A small image diffusion model, trained from scratch.
Training: 29700 steps, batches of 128.
Rows from block 3 of a small image diffusion model, named by matrix and row number. Rows with one number belong to one neuron. Each number is 500 + 40 x the weight over its row's rms, rounded and kept within 0 to 999. All counts start at 0. Numbers have three digits each. After the name is the row's rms in percent of the matrix's.
After each neuron's rows are labels from the 100 images, of 14976 (inputs lightly noised), where the neuron reaches its highest value: "patch colour" is the nearest of a few named colours to the mean colour under the peak. Only what is clearly more common there than usual is listed. The data: photos with spoken descriptions (Open Images, Localized Narratives).
# fc1: MLP up (model.blocks.3.mlp.fc1.weight, 768x192), inputs 0-191
# fc2: MLP down (model.blocks.3.mlp.fc2.weight, 192x768, transposed), outputs 0-191

fc1.0 062:501500501500500516529500517505500498500499500560500495503499538499507496500341500488499500480500486500498500500498500501500591483473500499500500498500496482497500500500455496499700500519504500498261501507511500532501501499523500502503425500500504500500499501498470505499500500500500437500498504500500500481500508477500500500499498524498498441476501500519500500500502500493499500500503499302500501500493482500495494500507500500503500502482706487500496500501501499500502500467499500500500498500488500500500494500495499500511505500500500737500500579490501500516501500500499500495
fc2.0 124:499495503500492488500500500500500500499500500500503500500500481500507500500500500500559500500500500500499500501500480501500502500500499500500500499500500507500554500500501500499944500501500500500501500500500500500500500500500499499500500500501501500500505500500500500500500500512500500499500500505500500500500503501500500500500499500500500500499500500500500500500500500500318501500500500624499500500500500501501500500500500500500500500501506500500500500500500498500500500500500500500500500500499500500490500500500500500499517500500500729500500500500500500529500500500500500497
patch colour: orange

fc1.284 074:498499500500500444500499485503500500499500500540500499503501499499500499468473498423639500502499503500499482499500500452500688596501500500500500500492500500500500500502562512530450516460477501502500500500502501430500500501501597510500216501365490500500501500499500500484500500500500589443668490504502487500500481471425500491517498501488500401491502500535513501497500499498498505593504506500502534500543499500500499446438500552500503501500456489501531525500500500502476501500500501499499500500476545503500461495510502501486501500500500506500500627500499500503502501500497500507
fc2.284 100:504500383497498500500500500506500506501498500516499492476500508500515500500503499500503500517500500500500497500500500500507805498500520500495762501500500490500500502495383494515529500500498501509469500474493500498500500533520500501500500480499499497490504500500500500538500500500496499584517500490497500500500500496495500510409499500500500499500500500500498465481500465500724494655500500499500487460499500496507498500508500500500500496500523500500543500500500499498500500500500500500500501500482437501500500498497499500500570500500500505500502451498500500499500500527500500494
patch colour: orange

fc1.738 166:501508457516726503499494499488503499458503500493500496500491501497503498491504503500500403504519564501417501550500500544418500473576499499500500500500517500500500469500499527541500500505448500500485513497668500500498505500521506509501524500500461483500500502498513455500500414503411500505515482505500518503507492505500500502487502512511595496509500431500458499500501510505500500509509498499320504505498500501552448499536500500501499498484500495499505600499499488501512544500515477524500590500505507498500449499511471500420489500499499500500500500616533500492548321641526500500
fc2.738 134:503501500506500499500500500500500502500371500496499501557500500500500500500502500495500500500500502500479454488500500500497500503499491500500500499506500489500533505500430259499500500517540502511531502458607500497500500500500489500420500500500522505500505502500500497469500537479345500500501501481496616569483504500500500645500500500500500501504500472500501488497500500500493494500500368501464500511362500499523499500586503500500500500499499494500501506500500498500500494500500500500501629500494502513507500480499500500500492500500500504500499500262500500492500500489405500511
patch colour: grey

fc1.399 137:495500500500500502497501452500577510500501508501500519503503501426496500500480499501520538534500501534549497490500500498500583500545504505500500504498501507495497499498533500479438497551504500507500499491494501500491503506488523500500496500500497504500500500501499506492500421500476508498549507500466500499500496498494500512500500500506512449499497500500486500490499525498500500500501500499499509501500500500500500501500505500501500493500499501500500501501500497485497501439500500500501474498471605508500452501444510032500500500500500526500424509477478447499490500498500500460
fc2.399 103:501503496501461507500500500507500500494500500500755481501500390376500500500497500500500612572497415505500497534500500507462555505517503500500504498500495510500447502500511500500495500504497510502500500225500500500500500532500500500499509487500478499499494606500500500508500639500497500510500514500501481467500500499423502501500501500500500500540500494500473455494499470500657499500500500497501482436500500500500503494500500500500500498500507482500500500500503499501500500500500500500505462500501348500499500483525499500499544500500500499500497500508500500505502500500501500500
patch colour: orange

fc1.298 085:467500373500570499487498460503505488495516228505508501520548512493569500502499486527500492509500520500502500500500500505500500500513500499500500483498501516499629435495498500502500498500502500537491500495500497514500497503500500477500501470500440501500501500500443379503500498533500500535500417522210500500456435510503500500586499500503498500500507500499442396526496500501500500500500500497469488497485501500504551498502508502500500500491505613519527521497503515490499542500500500498500521500503500500500499424482520500501500500500500500500500477472500500500527500495524500481
fc2.298 075:547503499493500550500496500507500487500468464516495500500500473496606500503481500409474500496500495500501505501500714493476529501496498501500498500500500526500403499504513498502499500519537514498489501499499500731500500500500477500500405514500494500778506500500500500498500500447500500592451499503500501500499494487501503496450512503500500500505502500500491499571500500498502632523492500487500476500500500501500419500465500500499500505485500417498493500500500498500494504500500500500505500500496499480489501512501499500498356500500500497500500500500500500516510500467500500507
patch colour: black

fc1.451 121:500504491500500534499500466507500508496505498499500480495479500546419502526501483499500500503500500500504569463500500558500506507489500503500500500496506505501500516500497499500490491498500500498500550530506537497500496463505500511481521500500500500500500500500500500491500514500500500534500500489499513500503455499500500502498500515500552541501471464496499374430503500500643499850500500500500499500501484500521539500502500500500395500507499499503500502509503504489517500421500500500509524500525535500500520500518500500501500500500500528500500550500488269500502369495439500467
fc2.451 182:500501511500500516500500500500499556496497500500635483500500500466468500589470500572506511547500501500518503455500510500487325500500504520500498500500500515500550535494500501500449500504500503500504475505507428500500500389500499500574489500499500500339505495500500741554500508500538500500495500489508518435479479501483500503449495500500506500500485506500560514394494460498507513499428358643500509451500500503430512498500500500500502500500492545500472500500498500500499500500500483500507500500500578502496503497531502500500500500500500466500452499548500500500500500480635500510
patch colour: black

fc1.700 065:502498503562500501498500499405500447499498500495500508500581345500500499502404500520500500500500532500502499500500500500483549500500500486500500525493506562502500500500456500500503490332499500499510500500502500499499501502495496464497473501500500499500501500498498499500501500500500500500597489499500498496508501475500500498540500491500504499438521509500502494500500540500500500500500501260490500501506655500500500515543499528511500500500499500508503502499500512500490490494777500500502501500349501500501505500446492500499485505501500539500500540522499500499500501491490500518
fc2.700 117:500496501497452500500500500500500499486499501539506500500500526501500500500539500469576501500500498500500500499500500500512584499492494498500617501500500477500493499501612501499500500936500503502442500500500500500500500500500500500499495492500498500537506498500500505519500500501488500507603499519498500493500506504496500496513500500500500500500501499500500500500500500500508500503500468500500506501500500499506499500500501500500500499498509506501500500500500519500500500500500500500501500500484500495500499499274505500500512500500500499500500501500500500494500500508500500499
patch colour: orange; red

fc1.496 065:501501501500500499502480519482508585499501480500502490470499499500500498500499506500558500500500500500490463495500500501500838500500499497500500500504500518500501500501501500500492511500497500505474500503502500464500499533246500455500472499499499490412500500500500500500500496660491500503500499493499497497540449554501500499500490498500500497508502499509500499483477500501499500500500500501502503497431500500493500501511500500500500502502496502503542554500500500498499504500500500500513500280500501501500499496472515500494500500478438525500500499498500500525500500502500500476
fc2.496 044:518502500500486501500499500501500501517500502500525500502500576497493500501502500500503501500500490500501501500500499505486505498498506500500427502500500505500501525488500501494500500500500503500448500499496500499500500834503582498500500500499497494498499499500500499503500500503493498585499501514497474525497500500501500500500499514500500500498557500500499499500389438500465500500510500591500452494499500495522498498500147500500500491492515493500499500500500499511500494500500500500495500500460491464487500499499500500500507500500500519499476505500500500549506500499500500500
patch colour: orange; red

fc1.211 057:497503503500500430504490507496500504511498473500500500500476498498500504501500500545500501500502499498515498502500500501500500500498500499500500495500506504501486506498492491500500498498520500500503501500502500431502502500527500500497500242384507500500501501497522498500500499500500500499497501502501499499568499498500500531432490500469500498501499496498424500499497500532500491923500500473500500500459501500494483501503500500502501500490468514472480498512500501469501541500545500500484500500497500500499487493527501500508501500503500500500502520498502500468463493500499500517
fc2.211 106:500504500501500500500500500500500511501500500494538500506500500500499500500500502500529500500500500500512500500500500518495461505500515500500500500500500499500500500500500511500524500504500503500502500500500500500500500501500500493500500493500500499500494500500500500500500500402491500505999500500500498491500500497447500456467502500500500500497500500500499498500499495500396495500503500501500500502500500502501500500499456500500500500500500500500499500500500506500500500500500500500514500500496499519497500500537500500500452500500500501500463496500500500474500500500500500500
patch colour: black

fc1.470 124:500499419500500500500439506539500500519516518510500494449511500499500500499500562498499500503500341500503516500500500509416500497493499502500500447499499500499495639500482535533481442468500500499501528500497500500500497499531500503500500465500306500500500499500526457500500500500267500496492498484500499487522501512500500462497499494500605494499499493501500500481502500500501424500483497499514518659500494499495516500413500501499500507506502591494499503501500546496502533503592500628511501500506500497499500513500552500468498500500500497500500501498497365415474415520507500500
fc2.470 139:495491695514500492500634500537500501336500500495502500534500497500500500498527522500504500501500500500501481499500544501497500500501540499499502502500500489500500500500450692502499500485477500510598547500501500507500500500499528499507500489502500570500502499500500501503500500468310500508503485500538500500517501496500500519505500503500388500505500500500500503500319500499500520500499494498501496671485500497504541504506500500500500500500499630500500500500500594500454500500500500500553500500522503521496500488457513500416525500500500499500500507500500500485500500500510500497
patch colour: grey

fc1.626 108:500498479500500436498410496505524500488500499498500469454519508502507500500500469441500501504528499500498468500500500593494500500494500503500500490495498492502459600498502447499500480500495500523458638500497499501500499500500524445500499498500394504500500500500500655501500500553297500500502492513500499500500506500499500381492500500500740503499488491502499500429553500482500487500500499500501490533470465500496506478499500490471500510493503502474498500500500495536533503503500500582504497479512500498500500529547515500562455500500400500500500502491484397498605373500500500455
fc2.626 121:501500449503542490508412500500498502500497500500500500511500495500495500495486478500496500500500494500493613499500500517426500500492422500600501500500500487500504500500471463504500500533491504446500590499524502506501500500500494497502501493499386512495489499499500600500500500499513501500516494500520500500500473480500500690497501509500283500501265500500500484427553499498500500563500500500500539501562500498505498512581500500498500500486500483500500500500500500534501499500500500500500500500500500483487501661506500499585404500500500502500401497498500500538505500500500500498
patch colour: grey

fc1.449 144:493492464579500504489500499672504688493487499466500500442457655507500501495473562500500520499499501500507518497500500489409510523500500581500500501501490492500491483500510504499484505508608433499500462500500501500500498456500516508500692499500540486500500500500497508500500502512500500500576488501442502642500493643501508540514413525498500500605500492500473365499500500518500500500501500544504502532495463500501500500442500483499494500497478483499508501505499548500501500499500500499441500500531500472500498555505497486420486500500500498500486500500492471500426500502490503500
fc2.449 084:502488359501505504503497500322500525454500484351490507505500520472390500502488416500503516492500435500459500500500502501498573501499518457497555501491500567500449435495470498499519500504453505467425470500499500502502500551498496497500736500500521500511499490500500500500500500436500500505501500486504498500508516491456501501428500638500507459563500489500498499500500502499529496503481616486501498499500500500500511495614500500500500495523500484500537500500500515536511500500500500500499495500452494498493500372483485500488424500500500549499466422515500500467500500445546500534
patch colour: orange

fc1.339 067:501509481500500510474501419493500508513501498578500501498490456500492503539408508693404499520499506499504509501500500500314566486475498468500500496492515502500530502500499502465507432500517500499553496509500529565489501327559501492499423474500515488502499498502492503499500500500500492629411501499499501519639499542500500511498500497503500452504552508532491437502514522580554497500500500344497499566476492495496502490612500499500500500517474500500497505499499500472427530485499499499502499500500505449499500493497501486503453500489500596500478559496501500480501501512515500484
fc2.339 078:508508520504463500500501500639500497495500513499535500500500484500518500500500500479550500500500501500501492500500354501481362500500500496500763502500500508500541500497595495500602500507515510500500500500499500491501500484507501497500463492500497500497500493500500502506500499501497499504547500503514493492572504562430511499500529500500500500500501500500493479500500480500143504500506501500500500500500500495514500500488488500500500493500502500500475500500502494500500500500500500500503501500501501510492500501500500500506488500500500490500492514499500500500502500500500500500
patch colour: orange

fc1.46 100:493499489500500494500500478500500502498486500494500502492500500500500500500500537500568500502500500500500519500500500501500500500500500500500500495509500474499500434502500478506499395497499500499497924500500501471499499501452501500501503500500508560492500500500500498499500500500500498513501499500499500500500500500500500503495500500500500501497500500500498501500654500494500500500518500500502500501501500500500499345500502500500500500500499500500510501500500511498500500500500500500544500500500500500500497504500628500443500498500500500500500500498500500500500339500475500500
fc2.46 075:503504514500503523500497500499500483500500505501500500496500500500497500500499543470512500500500318500499484500500502499501500501500509500500502501500500495500500500503502455502502500521500488540503135500602500500500500500498498499550492497500675526484483500500500497498500500500572379529498491495552501500496500500499500529509501503500500500500560500500506496500483500500500511490516500500500500522507500500500497628500501500501500497499500486501495500500500494499536498500500500500521500500500500492504500511514446500326500500500500500500500504499500500458497500500498500566
patch colour: grey

fc1.94 132:500500500500500501500500499501500500500500500500500500512500501501500500500500387500500500499999500500498498501500500504500500496500500500500500500500500500500502527500500499500500500499489500501500613500500500500500498500500500502492501500500446531500500500500500500500500498500500571500500502500500497500500479500500500498499500505500500500500608500501499500496500500521500500500500500500500501498500499500503500500489500494500500497500500500503513502500500484500500500500500500500506500500500503500500499489500499500500500500500500499500500500499500500486500443501500500504
fc2.94 097:507500477499513499495494500500500488494498493497499501500500499499500500500491501500501500501500489500500512500500501493366500499495500502500497502500500500500506509502414398502502500508500519501514500500489500500500500500497484498507500500507499449501492501501500501500500500500528050504501500497497502503500500496499500567499500500500505500501555503500502503500514500500500491500497500501499514503507500492500418499518501500500500500489499519500491500500500671500607509500500500500502500500504500487500500500501498500497445500500500500500500500500500500441500500499499500500
patch colour: grey