Weights of a small image diffusion model.
Data: trained on photos with spoken descriptions (Open Images, Localized Narratives), 101725 training examples, 37.4 epochs.
Rows from block 3 of a small image diffusion model, named by matrix and row number. Rows with one number belong to one neuron. Each number is 128 + 24 x the weight over its row's rms, rounded and kept within 0 to 255. All counts start at 0.
After each neuron's rows are labels from the 100 images, of 14976 (inputs lightly noised), where the neuron reaches its highest value: "top examples" is what is common among them. Only what is clearly more common there than usual is listed. The data: photos with spoken descriptions (Open Images, Localized Narratives). In brackets: how many of the 100, against the usual share in percent.
# fc1: MLP up (model.blocks.3.mlp.fc1.weight, 768x192), inputs 0-191
# fc2: MLP down (model.blocks.3.mlp.fc2.weight, 192x768, transposed), outputs 0-191

fc1.233 [140 119 137 127 126  79 128 153 123 128 127 116 134 154 124 128 128  98 144 129 123 115 128 127 142 116 142 137 129 117 128 128 125 128 129 132 128 126 255 127 129 128 154 128 128  92 127 129 129 115 116 127 130 184 123 127 136 105 118 136 128   8 125 130 125 130 129 166 127 141 126 125 130 132 106 121 131 158 133 116 129 128 157  77 131 128 122 124 123 122 129 115 127 129 127 229 132 128 128 134  84 126 179 165 130 128 128 130 128 120  83 126 113 119 140 128 128 121 124 128 124 126 127 128 124 129 127 127 128 128 128 130 128 129 127 128 128 161 107 126 128 134 127 133 135 121 127 128 144 124 121 123 128 134 131   0 134 131 131 131 127 160  54 129 127 126 128 129 122 128 124  90 129  90 129 128 129 129 151 128 129 122 128 142 129 122 113 129 152 192 129 124]
fc2.233 [128 128 128 129 128 131 128 128 128 128 128 128 128 128 128 128 127 128 128 128 128 128 128 128 128 128 128 114 128 128 128 128 127 128 128 128 128 128 255 128 128 128 128 128 128 128 128 128 128 128 128 128 128 128 127 129 128 128 128 128 128 128 128 130 128 128 128 128 128 128 128 128 128 128 128 128 128 128 128 128 128 128 128 128 128 128 128 128 128 128 128 128  79 108 128 128 128 128 117 128 128 128 128 128 128 128 128 128 128 128 128 128 128 128 128 128 128 128 128 128 128 128 128 128 128 128 128 128 128 128 128 128 128 128 128 128 129 128 128 128 128 128 128 128 127 128 128 128 128 128 128 128 128 128 128 128 128 128 128 128 128 128 128 128 128 128 128 126 128 128 128 131 128 128  83 128 128 128 128 128 128 128 128 128 128 128 128 128 128 128 128 128]
top examples: text has "sky" (60 vs 24.4); text has "water" (25 vs 8.1)

fc1.331 [133 128 134 128 128 139 127 132 132 129 128 127 128 128 129 114 133 128 108 129 112 211 128 128 147 122 116 128 131 158 196 128 128 128 115 130  74 128 128 126  85 135 127 157 128 255 128 128 128 128 125 117 128 128 127 128 119 128 125 116 127 141 128 128 137 127 205 126 129 128 128 128  98 128  87 128 104 128 132 139 128 128  74 128 128 128 128 128 128 132 128 143 137 128 128 128 128 130 115 128 128 134 136 128 127 128 128 128 120 219 129 121 127 212 123 145  83  78 136 122 138 128 158 112 128 128 128 128 127 139 127 113 125 132  79 128 129 134 128 136 128 128 128  87 133 128 128 114 131 128 127 167 128 130 136 129 117 128 145 128 128 129 128 128 128 131 128 128 128 128 146 128 128 126 118 128 128 128 120 128 128 127 113   0  43 129 128  47 128 134 128 128]
fc2.331 [129 144 132 158 137 128 128 127 128 127 128 154 159 128 161 115 128 128 128 128 127 148 158 128 112 128 128 126 131 131 114 128 145 128 131 130 149 128 134 130 128 129 128 126 128 112 107 117 128 128 128 128 128 129 131 119 122 151 126 161 128 113  71 128 126 128 143 129 128 128 122 118 128 204 128 128 126 130 127 128 128 147  28 155 130 128 128 128  90 128 128 128 125 128 128 128 130 129 132 129 128 160 131 127 128 128 125 128 128 128 129 128 128   0 118 190 120 128 123 148 239 128 128 128 127 116 128 128 128 127 128 128 128  28 128 129 128 124 128 122 128 128 113 128 128 127 127 129 128 130 128 128 127 128 128 108 128 128 128 128 128 116 128 128 129 129 129 127 128 141 128 147 128 127 152 128 125 128 150 128 126  58 128 128 128 128 127 128 128 125 128 128]
top examples: text has "people" (44 vs 21.6)

fc1.241 [126 126 128 128 128 122 126 129 123 128 128 128 127 124 128 124 132 132 128 128 128 112 180 128 128 108 124 127 187 142 127 131 128 255 128 128 128 128 193 134 128  91 110 212 128 120 174  68 137 127 122 125 129 136 130 135 128 128 128 108 155 113 126 128 128 117 128 105 130  20  31 128 125 135 128 140 128 128 133 127 112 127 127 128 128 129 128 128 126 139 128 104 128 128 128 126 128 128 101 128  87 127 128 131 131 128 121 125 153 127 127 128 128 119 128 117 148 126 121 128 128 130 128 118 128 128 161 128 128 128 128 128 128 129 144 128 118 126 137 126 128 186 125 128 124 141 129 123 128 133 130 128 128 127 126 130 126 128 134 128 184 125  94 124 120  40 127 128 128 130 138 129  10 128 127 127 116 128 127 128 128 102 128 128 123 128 130 127 128 130 128 128]
fc2.241 [129 128 128 128 128  90 121 128 128 126 128 138 128 128 128 128 165 125 128 128 128 117 128 128 128 118 126 128 124 128 128 128 128 128 215 128 128 128  64 128 122 128 126 130 127 128 128 177 129 128 116 131 128 128 128 129 129 128 128 180 128 127 128 128 127 129 128 161 128  77 129 128 128 112 123 128 128 128 119 128 127 128 128 113 128 128 128 128 128  85 128 141 129 128 128 128 136 128 128 128 125 125 128 129 128 123 128 126 128 132 134 128 128 129 141 132 128 128 129 130 128 127 128 128  23 128 125 128   0 129 128 130 128 127 128 129 106 128 128 128 128 128 128 128 128 133  71 125 128 128 128 128 128 128 128 136 128 128 128 128 128 129 126 128 122 255 128 124 128 128 128 129 128 128 131 128 128 128 171 128 128 127 173 128 128 137 128 128  64 129 128 130]
top examples: text has "man" (29 vs 12.3)

fc1.757 [128 128 128 128 128 128 126  97 125 128 187 129 129 128 128 127 128 129 128 121 128 128 125 128 128 127 128 128 168 128 128 128 128 128 115 128 129 128 128 132 128 130 121 110 126 128 128 128 130 134 128 122 129 127 129 128 125 128 127 128 123 110 128 128 127 100 127 139 128 130 156 128 131 128 128 161 128 128 131 128 124 128 128 128 128 128 128 128 129 128 128 127 128 128 128 132 128 135 128 125 119 126 128 125 129 129 127 128 128 128 128 125 128 128 128 110 127 128 128 125 129 139 144 128 128 126 129 128 128 128 128 129 125 122 128 126 104 144 127 123 130 128 128 128 123 128  71 128 129 144 131 130 128 128 128 124 128 128 130 128 128 130   0 128 127 136 121 128 122 126 131 128 128 128 128 128 128  98 128 128 128 129 255 128 128 134 128 128 132 129 128 128]
fc2.757 [126 128 119 130 129 128 128 119 128 129 126 128 128 128 128 128 128 133 131 128 122 129 127 128 128 128 128 124 128 247 128 128 128 128 115 127 128 128 128 128 134 133 127 116 127 131 127 127 128 128 129 138 128 132 128 130 129 128 128 128 129 127 129 128 130 122 128 138 134 128 109 128 128 128 128 128 127 128 130 129 127 128 128 128 128 184 128 128 128  85 128 129 128 131 128 127 128 127 127 119 130 134 127 128 128 128 125 128 131 127 127 128 128 129 128 126 184 128 129 128 128 127 128 128 127 127 127 128 126 133 128 128 127 126 128 129 128 128 128 130 128 128 128 128 129 127 122 131 128 128 128 128 128 130 128 133 128 128 128 128 128 128 255 128 128 128 123 122 128 127 128 127 128 127 119 128 129 128 128 128 131 128  12 128 128 131 128 128 128 131 128 128]
top examples: text has "color" (32 vs 13.2)

fc1.586 [147 127 129 128 128 126 119 129 127 128 130 132 128 127 132 128 128 128 128 133 128 128 122 127 128 146 127 109 255 128 116 128 128 130 127 136 128 128 128 130 128  81 131 129 128 129 142   0 133 128 116 123 127 121 128 128 149 128 121 118 128 115 129 128 131 122 128 126 128 128  30 128 127 128 128 196 121 128 233 130  40 128 128 128 128 129 128 128 129 123 128 129 128 128 158 108 148 127 132 125 127 133 127 130 161 128 128 128 127 128 128 128 128 163 127 131 127 128 124 128 128 148 160 126  51 128 128 129 130 173 132 131 129 136 128 129 128 128  83  88 176 128 128 105 129 135 113 124 124 140 159 142 127 115 127 119 128 128 128 128 139 128 128 128 141 124 130 128 130 128 135 131 128 124 121 129 128 124 128 128 128  94 128 125 128 129 128 128 137 127 128 145]
fc2.586 [128 128 128 129 126 128 126 136 128 107 128 128 126 128 128 111 151 128 128 128 121 128 196 128 128 115 128 128 127 128 127 128 110 126 138 111 128 128 129 123  61   0 128 128 127 128 127 109 123 117 128 128 128 129 128 129 130 128 127 134 128 131 128 126 128 133 128 128 137 127 132 128 128 134 129 134 128 127 149 127 128 128 128 130 129 129 128 128 130 128 128 128 114 128 128 128 130 128 133 120 128 128 128 130 158 130 128 127 138 128 125 128 128 127 129 130 128 128 139 144 127 128 126 128   0 127 128 128 128 127 128 126 118 128 128 127 128 128 128 127 149 128 128 128 129 128 128 127 128 139 128 128 128 133 128 129 128 128 128 128 128 128 128 128 128 142 127 129 137 119 137 128 128 126 134 128 128 128 136 128 146 129 120 128 128 143 122 128 131 129 128 130]
top examples: text has "blue" (25 vs 4.9)

fc1.752 [121 129 126 128 128 127 128 128 129 127 128 126 128 154 129  96 128 128 126 120 128 127 178 129 128 126 130 255 128 127 128 128 128 128 119 134 128 128 128 128 128 129 127 121 128 128 128   0 123 127  81 112 128 109 126 128 106 128 128 128 135 128 128 128 128 129 125 132 122 128 131 128 128 172 125 128 127 129 148 128 128 128 131 128 128 128 128 128 122 123 128 128 133 128 128 209 129 132 125 126 131 125 198 102 105 128 134 177 117 126 122 118 126 167 131 128 128 120 136 128 129 154 128 138 128 128 128 128 128 128 128 128 151 128 128 128 128 167 128 128 128 128 133 128 126 144 104 128 132 131 139 138 128 124 129 117 131 128 128 128 128 128 127 128 132 132 128 128 113 162 126 128 128 136 128 128 128 128 145 128 128  76 119 128 128 125 130 128 151 102 128 128]
fc2.752 [127 120 129 144 127 128 126 128 128 128 128 128 128 128 131 151 128 128 127 128 120 128 141 128 128 126 137 128 184 127 129 128 128 128 150  81 128 128 116 129  12 240 128 128 129 128 126 128 130 128 117 117 128  88 162 137 128 125 146 106 128 128 135 128 119 128 129 128 101 128 128 129 128 198 128  53 128 128 255 109 127 130 112 124 119 131 128 128 125 194 128 128 129 102 128 128 128 128 143 128 135 128  62 132 126 100 128 128 126 128 116 128 128 171 128 128 128 128 127 133 129 128 128 128 206 128 112 129 129 114 125  71 128 133 128 127 128   8 133 133 127 128 128 127 121 130 109 116 127 128 128 128 128 126 118  79 128 128 128 128 128 128 127 128 129 136 127 126 130 125 151 128 128 129 177 128 128 128 122 128 130 153 128 128 128 127 130 128 123 128 128 128]
top examples: text has "sky" (54 vs 24.4); text has "water" (27 vs 8.1)

fc1.252 [126 129 128 158 128 128 124 127 117 129 128 128 128 127 128 133 129 183 132  40 128 158 193 128 128 100 127 128 126 134 192 131 128 255 140 131 128 128 168 120 125  97 121 182 128 205 128  36 126 125 133 136 129 128 127 127 124 126 136 127 198 150 128 128 128  92 129 129 126 124 131 128  44 121 129 139  74 128 124 127 128 128 128 128 128 128 129 129 128 113 128  87 194 128 128 128 127 125 128 104 127 127 131 124 128 128 128 127 128 134 128 129 128 204 138 132 100 128 128 122 128 155 136 114 128 128 128 158 128 129 118 127 130 131 127 128 114 129 134 128 128 128 130  66 130 127 146 127 128 151 159 129 140 127 128 127 129 127 206 128 128 128 129 128 115 155 128 128 134  95 130 128 100 128 128 128 128 111 102 128 128 129 140 122 128 130 128 127 126 128 128 100]
fc2.252 [126 127 122 125 127 129 128 128 128 127 128 142 128 128 128 128 149  92 128 128  52 134 128 128 128 121 127 128 133 123   0 128 132 128 126 128 128 128 129 135 105  93 128 128 125   0 129 128 128 128 128 128 128 124 128 126 126 128 128 135 128 124 128 130 128  77 128 122 128 128 128 128 128 126 128 162 128 129 128 128 128 127 128 120 130  91 128 128 129 128 128 161 125 124 128 128 128 128 127 127 128   0 130 128 128 128 128 128 128 127  78 128 129 128  68 128 128 128 128 128 128 128 108 128  92 128 128 127 106 122 129 128 133 128 128 128 116 152 128 128 128 128 128 128 126 128 163 128 128 129 128 128 128 128 127 128 128 128 128 128 128 128 128 128 153 105 131 125 130 177 132 128 128 128  99 128 128 128 124 128 125 128  96 128 128 128 128 128 128 128 128 128]
top examples: text has "people" (44 vs 21.6)

fc1.195 [127 139 135 128 128 141 128 108 142  17 213 128 129 128 128 105 181 135 128 123  35 128 115 129 127 255 126 130 150 128 128 137 128 129 147 128 128 128 128 128 128 131 128 143 128 128 128 128 150 128 128 119 126 123 128 130 128 128 143 125 129  90 124 128 124 144 129 122 138 124 128 125 125 128 110 202 178 128 124 136 128 128 122 128 128 128 127 128 124 130 128 128 130 128  83 149 155 128 130 123 131 146 128 111  83 128 128 129 125 128 131 129 128 134 125 111 128 127 124  75 128 150 128 117 128 128 128 128 132 128 128 128 127 127 128 128 132 145 128 163 128 128 128 128 128 128   9 127 128 126 128 128 128 127 128 129 127 128 128 128 138 126 129 127   0 128 128 128 128 146 132 131 128 128 113 128 128 128 127 128 128 128 132 128 128 115 131 128 126 127 128 130]
fc2.195 [127 128 125 136 124 128 128 124 128 146 128 128 129 128 128 128 136  12 128 128 118 109 128 128 128 128 128 123 128 134 110 128 128 128 128 129 128 128 139 120 129 126 127 126 119 128 123 126 128 128 128 131 128 128 128 128 150 127 127 116 128 128 128 135 128 128 128 128 128 128 126 128 128 129 138 128 128 128 130 128 128 128 127 128 137 124 128 128 128 128 128 127  86 128 128 129 128 128 128 128 128 131 128 128 172 128 127 128 129 127 128 128 128 128 127 105 128 128 128 146 127 128 198 128 129 128 128 128 136 132 128 129 125 128 128 128 128 128 128 134 128 128 128 128 129 127 112 128 128 128 128 128 128 128 127 122 126 128 128 128 128 129 130 128 255 128 139 128 128 128 134 117 128 126 121 128 128 128 131 128 128 113 128 128 128 129 128 128 116 128 128 127]
top examples: text has "blue" (29 vs 4.9)